From a checkpoint of a small contrastive image-text model.
Model: 24M parameters, text encoder width 128, text encoder norm layernorm.
Training: normuon at rate 0.036, 6800 steps, batches of 128.
Data: trained on photos with spoken descriptions (Open Images, Localized Narratives), 203450 training examples.
Rows from block 6 of the image encoder of a small contrastive image-text model, named by matrix and row number. Rows with one number belong to one neuron. Each number is 500 + 50 x the weight over its row's rms, rounded and kept within 0 to 999. All counts start at 0. Numbers have three digits each.
After each neuron's rows are labels from the 100 images, of 14976, where the neuron reaches its highest value: "responds to" is what is common among them. Only what is clearly more common there than usual is listed. The data: photos with spoken descriptions (Open Images, Localized Narratives). In brackets: how many of the 100, against the usual share in percent.
# fc1: MLP up (encoder.blocks.6.mlp.fc1.weight, 768x128), inputs 64-127
# fc2: MLP down (encoder.blocks.6.mlp.fc2.weight, 128x768, transposed), outputs 64-127

fc1.655:451520439466435428496493444627517543503481507520470476534479462509548567565591513457434443489519555494469520547433487501463476604469512458431504549513412461478604504538601450523409583450528409
fc2.655:558387548517451569467509571492514436478509519517526521531484555385434516508513448542573466569456475492555405482507474564531532479454446485550395521480501529495514458552561525371555533559492524
responds to: text has "people" (46 vs 22)

fc1.354:611469531510567490432604565568527495549502550476441516422466485488456482570472507403481497486485532480460422581520491544539434454515516461483454425537550556460472512489442548578518540430540534
fc2.354:581517566549561594572447485466468452493493507496612519456522525459448496445607547493491480444519563537479497482557492495483514462518527484509468563524434506608577509540433518432585585497599434
responds to: text has "wall" (46 vs 20.4); text has "holding" (36 vs 16.7); text has "two" (35 vs 11.4); text has "wearing" (31 vs 12.6)

fc1.375:518507495522516532515572566511458468536496489474482476440509552478393463457613505538520541481490494511526555452476593428487404518513528487456459466496548520496437460457537485519499436411552522
fc2.375:578429552531489461487463629566470436497534490638509475451514456500438615473493539561425596591457448543502391407498494455522467529461519617497438526468531509424521477538510526473508484545502573
responds to: text has "sky" (69 vs 24.3)

fc1.134:477531491457512510481488404457414516453559510469501536583572538494436454478526502494531476491435486499481481595396484481595495496552556568578488496623515474533495491579457457481456612570527513
fc2.134:462550421427408517526461612553513433548405476437456504426512505530434592447561475509541421481498509494584532625415597484502516472543536543521506579548525487460391576590519489448492473440524511
responds to: text has "trees" (62 vs 26.8); text has "sky" (55 vs 24.3)

fc1.600:486551463494494504506519496575423412434600468509557527467541432474548627633469529492441473492452429552555521508498436596513438482504480453482488502421492495501631414525472482473552475408472468
fc2.600:473483465484454533452495582444479550436519492516488526427521535525515534432479524582511530527561532541452521561500484456575523446507482492561437493563445538414424532474535545483461521478419593
responds to: text has "plants" (33 vs 9.9)

fc1.418:565556508613417498516417522510425547449423407559415482485491520459479499459567496569456548556485517518524517504535523549553568604588519458505436455584465510505489582527509506536525491482552518
fc2.418:483522495404461528491437514472459521448460546450426467530451566458498495563542457406458518471521467565481500409489568437556505473485458489486512492524526519439561416481549508431454562545488540
responds to: text has "wearing" (32 vs 12.6)

fc1.665:557504508536520542477464475560516471542415451508541464557451424541481473444491620471475486596439456444547464503538522504636570484441476467536508470568615427363494455459471640513486519462481473
fc2.665:520480623493492534517506408489504483435470507443491541467488551538563457461495490536575543461484500481484516487611518491551539538546590541411486604497517469514492545454496420477574503515406453
responds to: text has "man" (32 vs 12.2); text has "wearing" (32 vs 12.6)

fc1.518:595448499483492507441504472516486416477563422486499565512543554517502499429507533444477508410447555569534485504529556566484568510451467368415474484548532620437488458506555383476580540395518425
fc2.518:480427435518427597447528578443507446464595486551555546494516473483497488629473491472458508521539598480566525504378490470500504475520496546428528492494553479555515455464545449467433539472466486
responds to: text has "black" (26 vs 9.9)

fc1.496:594462535487478485531487617462519503553450490538470475505473518557398457582603510411498506487474486443530531482478547579555491567432503390469533452468496426508454511518490514422575586478517541
fc2.496:548442565421460513556530492524497541456483559521608564497581580560546533560512517553554528492420493426545545490513564583508607478491530550575491467444461474506457522545496540484597486476454484
responds to: text has "man" (37 vs 12.2)

fc1.576:379460494477372446463522486472520435541608520478487541500482506461516549517553526518529486491457482500584450448517518611518520563519423558516504432486435625458493460548535559392453473388481445
fc2.576:573526573488511505387467495530524451547633500430529536442572500593433541541516477571508485485468495483373512481472531499478548666503549487372527549504427495535531510515487537598514539500434533
responds to: text has "standing" (47 vs 23.2); text has "people" (44 vs 22)

fc1.553:558491448602541490546533528445523507517493473495478468445480638481522493487514548505529506450477475471435554542510449513517507473599543466590544431469569459550530537373531498497578492547505532
fc2.553:559514524500480481521339439530515441371430422650559481498587523536528499484545495505424570623496487534513525419483568487516506466445457623478513526473495464547464389527502446495503478506474475
responds to: text has "sitting" (35 vs 14.9)

fc1.454:570411488502507445535536545508570512565487541455466499451475394421518597557593403388473510432471521455435530605576475490457489476479561545542511504567428528426500497508517481499430581580532495
fc2.454:559438502531488461489568519551495523508475602443467555423530431537376537488531478475524496520528422545454465451600571553491522469546449549466503502509547542546507533443639545494471474507597385
responds to: text has "sitting" (35 vs 14.9); text has "table" (30 vs 13.1); text has "persons" (25 vs 9.4)

fc1.357:531405512499454485568506536560418492428522463565531596518455537431412505445467628550499476538536483452563479571446565482599586470505546449450500531438407513561460498557490459541417541546473457
fc2.357:379513487542454489525524437483657462510611455476556526528461503486539455612492503481391508519441486537479458483569516449458572413505545501563472530510447428526448435520525464508518532578438495
responds to: text has "trees" (68 vs 26.8); text has "sky" (60 vs 24.3); text has "grass" (35 vs 9.8); text has "bottom" (26 vs 9.9)

fc1.458:464481607518571462575530489576487429557461548501453491425451469569560610483631544520503472533468517450500520613480553528501420418483542387483468497472507503566545511496512507492477480492565470
fc2.458:570469558441533614490520439538521584535483539488601408512469658528535465482465489512410519484405439497582524546454552607448598543466512541514471515515457459576528466515529525504534519506428472
responds to: text has "white" (33 vs 12); text has "black" (27 vs 9.9)

fc1.38:515444459560496540442538541480435516441536439527487493483544600402482503487480524456450456506518580533523567504487516554516500406485420407448515550481483399571520466519566548479510476553480517
fc2.38:582541478466431525397527475478527530488499571496423478490607566454457432501435386488458556491526495420519494465484594495424407507550488471590508485471576520508523422507496507615514468480482578
responds to: text has "sitting" (35 vs 14.9)

fc1.54:449455520529570558461438568534424544379450477434417507449499487489550498642637594468468379463511537505577491493530528526441497547459436505494484453458519495573554530475453559567448451444469546
fc2.54:497471420447556513478490559453467536552478513550437471584478542475516434503461489513435469449534591524535513448507443437473554462516399518513481504457565417479575432502401497589432523556526549
responds to: text has "people" (46 vs 22)

fc1.536:477514499479489528466431437498428528557527559539576512543532365437502492597567453455508528449479458523503559573502522548464530463572481461480447497583475504505439564415449521454476479486493429
fc2.536:541511489492411570582493524502521436529550472503549504602419539511492351442485586478404472556467475453508560466530446444554372472491485508524451470503439535469439593538433531481469481458511529
responds to: text has "wearing" (37 vs 12.6)

fc1.246:514528470558415488554556615480439520487452498462456464528517520559507497525478531548437551490422553556511478494531458544526456498490426460436504449432586540418475385463622569537554573444435543
fc2.246:485495498483472543496510596461549482389516469469567463538477484535426500559547583455523454446427629487472477392454479570505494489451484493496611527532537576456428469548411405544452573502469471
responds to: text has "smiling" (31 vs 4); text has "two" (28 vs 11.4)

fc1.91:643547525573545536473437498498507519543573444505507518458502467496405547463484405588452503566619573474587525483539564459518553579528475419467407474509505536449455477436489509441521517535510539
fc2.91:462423506415430471465480452482588514538523549494432482490462553447522607499511524512520461514416481414491558545525570445536448556528468417483570478482607399479460536420464567524504515460603554
responds to: text has "plants" (29 vs 9.9)

fc1.603:481499483677572498548459477546432527561565461440474540473461511584470528594472616485535515565520505555443527486551458421469577520494533403565469484490494485440517602512492494473569449486462523
fc2.603:571504537501495534545475458516545503491538504399481505486547446484542514539576517504574498451539443498512484578485530437489478619502564507521464540565532450520493459494544462524467575531472523
responds to: text has "water" (31 vs 7.9)

fc1.280:497570459555529415505476447498513470503515442549531436490511445566481450481576469518541529529391432483553441499518637579486602529475538422476481489537527541544434409371501549501500544464453620
fc2.280:565495489506470522426418370438498480495414510437463434461502479503578574484500535464476526525498537490500426481525533434484427587468532508558570429502493542489503572582586561465456469555489544
responds to: text has "water" (25 vs 7.9)

fc1.483:548498490457532450462483565500476522632484530487495496411511604609410484551594462538545429495560558593571499541476415525451467505528461533500467563576540503594479490526548473466480508418527557
fc2.483:441549471518459457543524435517527540507588464483493561516527365442505516548552567499483517464559472463569563502429503498558480580567424472487468569558539436430593460558554519494522553528464550
responds to: text has "trees" (78 vs 26.8); text has "sky" (60 vs 24.3); text has "grass" (29 vs 9.8); text has "plants" (27 vs 9.9)

fc1.326:449440616535486509519573544518509370513568501511494511547478540580477557470470434548465481463488558474553499582520488551546466493467402418468528514456464586564522547468495520577552414513464550
fc2.326:550475531499509403507524452514519519534481483481502499528515577438491626403518602498403534514458536484500483471524558505443509488545528490472414498423484587510501473527593449493468386399445474
responds to: text has "standing" (47 vs 23.2); text has "holding" (39 vs 16.7); text has "two" (32 vs 11.4)

fc1.318:519496455528412422482487526441508501439505558523461529587457528456459510455554423417541445530468546587570570512475483519415558556474465532482443581553518424490548457441537475548462505573572551
fc2.318:441572441567550457454484532524509497562532566546420541511542454556433443521551553519465501546539563530456466456503542458510433526575519503387461442397500490524588569479524508561518441521523486
responds to: text has "grass" (28 vs 9.8)

fc1.626:496495520473451437626512521514472562481556465572427463423507545481455585532524458511427469510420504377452551448505456499655489534472478482466515479459574488552460609521534493546475451506396548
fc2.626:491461434479591500506475527468493482504381556506506486520466510521467433422520526601498485520435482456503492484563556461580557561557492513452468512422464488545528472514547436550568485453493553
responds to: text has "woman" (26 vs 9.2)

fc1.486:416393468494532478543508539524453461500550462464500450511447461472543491500493400510487515469544508340536501550477494565509524609463540472559450570511458548512571459575464517538572371580440581
fc2.486:560468503459502430444564489480586501551495419498521502464493561540498469516370530470441470466526435416507481391488508503491538392497487480561481488548542554545458457557574535555535468506510486
responds to: text has "man" (39 vs 12.2); text has "wearing" (39 vs 12.6); text has "holding" (37 vs 16.7)

fc1.373:495531463455465558513518492497495418472481562458549553583482405430553507429452478529533552543519506456522563643575494535481493502449510419506444495549527575394454566550544468414502497523444546
fc2.373:438536662455486428445567528509471403564535477519551508426553519470525549559479479565508491433468504471541585484465533517451456523463373555404477579417339522554445471547496507553492550476486524
responds to: text has "white" (36 vs 12); text has "black" (34 vs 9.9)

fc1.8:541436446509488406509511507506456559542510548439542509466492590298534529442552498620588443485528498538500512565494443477519457518420502476485530467438516516429577480556458507472536477410472481
fc2.8:493449505523444521458501510521568495581512530473614555520497481508498390516464471462522530515526548405575544343566536585503561507544509469446569470384441489621543556500519526465536504530500526
responds to: text has "holding" (47 vs 16.7); text has "standing" (47 vs 23.2); text has "man" (31 vs 12.2); text has "wearing" (31 vs 12.6)

fc1.231:471515549617483571551457461472592490544531503373427527501483451481541512450528573478496473548464531619400505506542515507464552533501501466451486577439481524506491483413527454477495611485544480
fc2.231:474534494420535534537461482456546569492486515512543460478598537505528583532611537467559518548571557548410539435557466474524509523441492467373521458525538407572497515489599472577525561486504494
responds to: text has "sky" (66 vs 24.3); text has "trees" (59 vs 26.8)

fc1.164:514483493495444496484499628444476518468569459565458578442436527484484512425495481517544497569550489473497476452550504499530587533648536486454478539572529447368351470508537509453542503425529504
fc2.164:524490487395430477459586534542494495434594546480550469511450569534610431526416550495518497473436590484458521571475561554459597442506413546510507508518535488415518496580502526541465557525562559
responds to: text has "man" (32 vs 12.2)

fc1.697:476431582530484410453413520593576445459484439407473571520462446484504478472538538367528556469571527512493547559480473505464497532490508430503471563538450534517482547650528508444498458573537460
fc2.697:469521501495415411486500494613527430512408492489607491502520452462525456549574502434498465450506558530487474473504552421522437566518440466526501491505562456529538517551464494570502551499519410
responds to: text has "wearing" (44 vs 12.6); text has "holding" (41 vs 16.7); text has "person" (36 vs 16.7); text has "man" (32 vs 12.2)

fc1.749:501490520431523601524507597415394510488502390377473548446458553539492466528507486482440407398564462420549514567593537507510573506547550479547505503537453528479463499451533483454498484496497424
fc2.749:527497523456508499469565515519426496544524575442563407587502449641559510489512532447415505520475481432522506502482431469462499458641496546481468558477484516510555541516504491590540497530446628
responds to: text has "holding" (43 vs 16.7)

fc1.501:459509528478519413466499530551587450546587461533552565558503473522434530481557462382422458480504512534462588597543544547441532517536510460487483528521485418473494504533451445536592509482581507
fc2.501:425565548511455596595461468418601538512461557512441494437505471520499440470528455445506477527423445481568483485424507533470536415483460526595486534545422508515505498549463638509548525502437547
responds to: text has "man" (29 vs 12.2)

fc1.9:545477503577524534560546491543491514515507529547490501543574393528587470498488560531490565430570432592510587536474500464491486425543552539577456504492514520509482504497461491488433458512425490
fc2.9:570492514499545590524437377557489406416611484502442507459533542424471527492486540527477519504529548464490441492454554522524413521456483602533467500467435547570544477528491583529503440538464548
responds to: text has "trees" (63 vs 26.8); text has "sky" (56 vs 24.3); text has "plants" (27 vs 9.9); text has "grass" (25 vs 9.8)

fc1.672:510371540574461529519494522429512499469566517480471580416454507523579600531526531386439456490466498501540567516482512488400494441480563492506487556586530575557489485431481469464482421539506549
fc2.672:452513515516552447597517522569459507595486520505481530592433491492533504493501524605545585577513469540437493445487533607488526560484490501474499445533459461458416588478523486472478537590576448
responds to: text has "sitting" (37 vs 14.9)

fc1.712:484516496616525464501531458438512472485543533556385498418628414505513511507634528498522520474475396567481517449480504476483491542529424430562469452471456556508557510440494459515464502452457569
fc2.712:532473527589449545531462489515474448419439493410461536509507486437450498549514509509401529583504488490501551439598553469475477601454510595501581426463452566490577485462522498470490493430481572
responds to: text has "trees" (59 vs 26.8)

fc1.670:416460465429463544543638587558520431535485410485560407590546480533498412575532554507467442554460535570508478505483502540562538659521442436470492528410492537435523402482501564488485473419454507
fc2.670:434494490470422510461412521598499542520550542502425505565516558568522421510498541489524510542565569542579532516536492505406444523443484526510547483387607478529493436469525472466535514519611417
responds to: text has "wall" (44 vs 20.4); text has "holding" (40 vs 16.7)

fc1.57:553506515479483447419566487572448446538513471492507441498535527496479536505532542480484510489496548550550524560568466469522503516470528394604573445494555540596381522572497546571583500510550453
fc2.57:411505533487407565484513536443484466538544456539484528488480504561497488463525562525537454457535530475529522529513460499505609487563477510413545512515485475558480479562566502411433444455487507
responds to: text has "black" (28 vs 9.9)

fc1.367:586482455620493478507520535442493576472489499553439497520393481522478565465451498554383434467571557488542485480474434462475486488438552441467421503466534544483419545444540434486521561485508494
fc2.367:471440517478586439508517481453474495466468452500593448454538516436429427439564540509496513381438455454530438429528523490503496525506485521458543533477579433482503389506438464547508563488556480
responds to: text has "two" (29 vs 11.4)

fc1.391:481460484465487475686412616635475432513504444553528600437459508559472565438441543516518500540498476506580545529493504492596554530553525411501498524450516452463548524601480496467542475447490554
fc2.391:519463456505526534538467510548459494535477564536561546457550489542431403551523535501547496450466421514466522512510501571565554479574465523391507452394484485593481554475532512549458505514395554
responds to: text has "person" (51 vs 16.7); text has "holding" (42 vs 16.7); text has "wearing" (39 vs 12.6); text has "woman" (25 vs 9.2)

fc1.594:409576421578476446513468540521493512401487426566578512587412515533501487489523478469603514457455534538489504488470570395475496518577510463485495550525518578492557429548495529627485584488504478
fc2.594:397517531501505482552572529523477554558553551542462480450495506516475510539460548460481480425408477560503523543503478476459427502430456567523496494548561530507424483542598570449479525488541629
responds to: text has "sky" (53 vs 24.3)

fc1.415:524483475501489464556545570516520431567551470559483502449438606451492426482507488490545580487537514483503478520479431447536533584482491408539425518509522439467457514390505465446541518500429516
fc2.415:462465542496520468472495405468541537451547566539517429487465500601500454464470572556456465574465526441550474438496620501484599499525586525576582416503591427547515501517530504493501540532543511
responds to: text has "wall" (44 vs 20.4); text has "sitting" (36 vs 14.9); text has "woman" (30 vs 9.2); text has "table" (30 vs 13.1)

fc1.620:433473495487445406485466519511431528528516393527549535507482473402537520514467439473470398621399506499484471501428449497494529463554525502484446543497465543562511478460563425467608542527582480
fc2.620:533538517472452466538499517564547575411476450477522522536426454490474450477537550566482554575486451608506462447550433545453469510540477479473416530569421519513531421564592442408576501431514486
responds to: text has "table" (56 vs 13.1); text has "sitting" (55 vs 14.9); text has "people" (48 vs 22); text has "chairs" (31 vs 6.8)

fc1.262:455481573506490479456494536579470548522563515526508554573532570591439550530473435529449546403585437544377503530505513492555429549537506506443415491511496492516462488467439482573412470527485468
fc2.262:589524474507455541522515527563508523511447474413543440462479528428475479380472528513529431536468542363492549448443437518545477504542473488420519408447543498440501511528525480502546593606432454
responds to: text has "sky" (54 vs 24.3)

fc1.411:569507487395434420467509529480428550597594558410502523492440572471374540541560388488584596477513488442508467531451618614591559475548493485511491426483528515551590470539523536532518517513468524
fc2.411:558417483532485601545448511483556440423579485449487509441448457506505502445505533493514486475529537457526481399489517545598553409453514486501504420463519525621504508559587462461483599407386498
responds to: text has "standing" (49 vs 23.2); text has "man" (31 vs 12.2)

fc1.113:472493531498520537452478439458386497601523521534478437473531571362495567494518453490532541486462413471515518504531427481504445558521497469555575512459456474566522462617506497567432592475516489
fc2.113:516465479526587537526531532483422485512542466435569423464438504413430480545515469496402579547598533506492476473592511447496458471479407473506526484479465520515527541514485558607518533582520550
responds to: text has "people" (49 vs 22)

fc1.507:455428425475485505405488551500537470472506525526444558520456406503455522544430462484461482482443468529561606497442546611579572411450536476605477478556517524410539481542487501566590475570458481
fc2.507:524529474456522423440497472429504527560484484413564450572514470500425387627515536515500454482493586486498529503435459470616519533544555544476417483507537541585518486454503507442454536438487465
responds to: text has "black" (27 vs 9.9)

fc1.31:475468457536425544499499475535480546482414481642433480526439478541601460398527601423480415501496432508469585417475516541507535517556496496507544448489524485529536419552519561503606499496533400
fc2.31:484566552451537512481448487480523487447492558438538416518476548451539450481436468509494503468388473598585524451428646552455520415528372537438450612477454437529448426498599483546577501499569512
responds to: text has "grass" (30 vs 9.8)

fc1.617:440508522466478495394531470540434331577514447446497548473492552606503530592528443495470503486461425448458459459609559370493487521516499459520371567485442529532472500395422581507511509479460485
fc2.617:552521446480541572505512469524372427600503479613544476518557505575572526463449550474470469475499491467483476550489484428565482557556537527485512442567494363580468561500492510530505538511460370
responds to: text has "wearing" (30 vs 12.6)

fc1.236:529560468505479553446381531556514444455473490509482525462541551567544470504476475478558404527479463452510545534474465533538499577566504481332390500477485485396530593454490533515553542539574566
fc2.236:506474491615547526540537527575521557562471516521421569368516484466508565480527454510480479460411516451453490534461502551466570565505565523392535522572478488566383558488570688479512515494450438
responds to: text has "man" (34 vs 12.2)

fc1.702:509510518512439547507428539436510467603411544533472510511497457501535439503490551553562592418516499576537526518502497593454553459472478504527455594512487527545482489466541541494507525551402535
fc2.702:520553505537526414454474564469402498488582566495538563623524515539450603445523507477447575454535451549574535532515435459444507432507479488492552482492456454411514511501543482560368567500551524
responds to: text has "people" (50 vs 22)

fc1.240:427582509555560452517517526516482563510542438552619453595433476498491432494488577502472447501385534633525536519531483528449412536523545484404521550561580475471507408519489471482536622530439464
fc2.240:559486418556505488519520509545431432496652480492439495446485510489488390452532563516462595494364530474504558459470383494483592531484516455495531491448483471550526456460534510455562439535596514
responds to: text has "wearing" (31 vs 12.6)

fc1.67:506455487497543392446512485438541484557545452497498452464457397505520430603622526557490428442575488559444369539485544481499463539455423501459437459474452543466430509506529635540579478503455543
fc2.67:485447465600454499578374596518554547544471541532547505483485487427494481504487586405527455528511428454548592560550577516469503567535533540428432474623464497493473621519417440495464402549467557
responds to: text has "sitting" (33 vs 14.9)

fc1.84:578479555405480516581556596525457484515469439620490470450509460450602535487490481502512425487451447493465573479531520549493469452498520518471420530474531549533533465523412613550458569485470518
fc2.84:511479511539475492545547502554509479385473559421541460599469525527503607441458472541468481464527559561370491474517424447473526396514526486456537508533490472565433481416535565439497546522532603
responds to: text has "grass" (46 vs 9.8); text has "plants" (28 vs 9.9)

fc1.563:562499577413504473522442514582594557513574431452414433565511584527530584491376457555506485505474543550563625536475498529509509493462482495375387436517499497560512464535453462565514459459546564
fc2.563:530516500459476499435487539560562498535519491496442481593509510428460534521518538569420527477544479400583541441434503515491512514493514461452549479581498449479609365528534522429406525522441476
responds to: text has "black" (25 vs 9.9)

fc1.303:536529604488590465503446528449556510535466488681519477397520503492432492477524467469537457498458462541463421589457512449434566492543465546521470426512423468548466431552466542462484527460550538
fc2.303:488550496577431550533497567479480484397449531550569458390470565521532485505546500529535459488530505505477544541498523522522441533492474597623520490408487535561635548576471437478468562483476538
responds to: text has "trees" (66 vs 26.8)

fc1.403:441491452486386450446462446501514494464539487554558594510629566408412518514488448433560535449540472483508464498403467559549472479479572447523472517506584503373446430529442558517534492493488482
fc2.403:502510481568471514512557487506447552561481430468461453522431584540465495459487440472513459501552527541530427518531500527482486538518523459447541471488458456591473545462487489470460528467523476
responds to: text has "trees" (58 vs 26.8); text has "plants" (29 vs 9.9); text has "grass" (25 vs 9.8)

fc1.319:420530487472485471472551479537485424453554449371631444473520498444495574433586568506484512540604510522522481561448542479459421564530431420477413523482522548535436481486508499526547473558569556
fc2.319:635441503458431466444485523463447489513480559471499664566602505501475499518431544535579480531558525523579485473461461521460580446426522560564465444620472428490427495467513466407520463466473495
responds to: text has "standing" (48 vs 23.2)

fc1.225:481522522436546486469454575495570490508463513540382474461548489467538538541537506422493405519426540426526452463486487461571589532554536496429482440516546567460584471528611509495574530451482503
fc2.225:476448434505543542525479501587544590472558530533465475450463429498551595478519461516489500543522537457555509481482488601536532525472543490469433580499508448496485522463525494567455597424614514
responds to: text has "wearing" (36 vs 12.6); text has "holding" (36 vs 16.7); text has "man" (31 vs 12.2)

fc1.624:484426519615477518487468385550459560559547494445449569487433431476499540454556566567433548463406487538473529441417539459550477566399484552449494436506442465487476591520607442480475437472536573
fc2.624:492575470510463562532509544593391559526441465440470431453451471462455506522472492460462497467512478530479460425529589436450514526510556572497591571441596471408440425399518504565526540593465467
responds to: text has "buildings" (30 vs 10.9)

fc1.314:484510491438634502486560587537452528386538516535601545497535438469415553536569514587445490507466419563480526541486531585474455377537489509531432489537469500517579536516486455558497518443437575
fc2.314:563487419490550515625425443459469455530482565540456545482454512514422455534509526496464426602502586434475452575491489570486542546521465497614421404471567529623457395507581576496434513498595522
responds to: text has "man" (34 vs 12.2)

fc1.29:513622497517486434503482493511513567522505584414536517547424425487502496494540488479488378517408656624429469542465510498498574463530510544475477441539456450506537513547506548488532591492461530
fc2.29:468509528504534558493497492470456429482426581469521459543485513520566478542444535427499544467399487562397452501486409586508526559520501473495472447469426549597570457415532506536473487484500418
responds to: text has "buildings" (28 vs 10.9)

fc1.646:476413509563439495550515511610468468561532594535551471527461477435469484489548511476604456458391407521553518459448493559436471449457516477389502550439546498579510516519568550440444502495354510
fc2.646:477518491491590529525524598488515550436424494497467431499421532510508469503438469543523453458573523509486525520450434580525553549572461452479508549477572494429501542451587463466476563395379469
responds to: text has "table" (30 vs 13.1)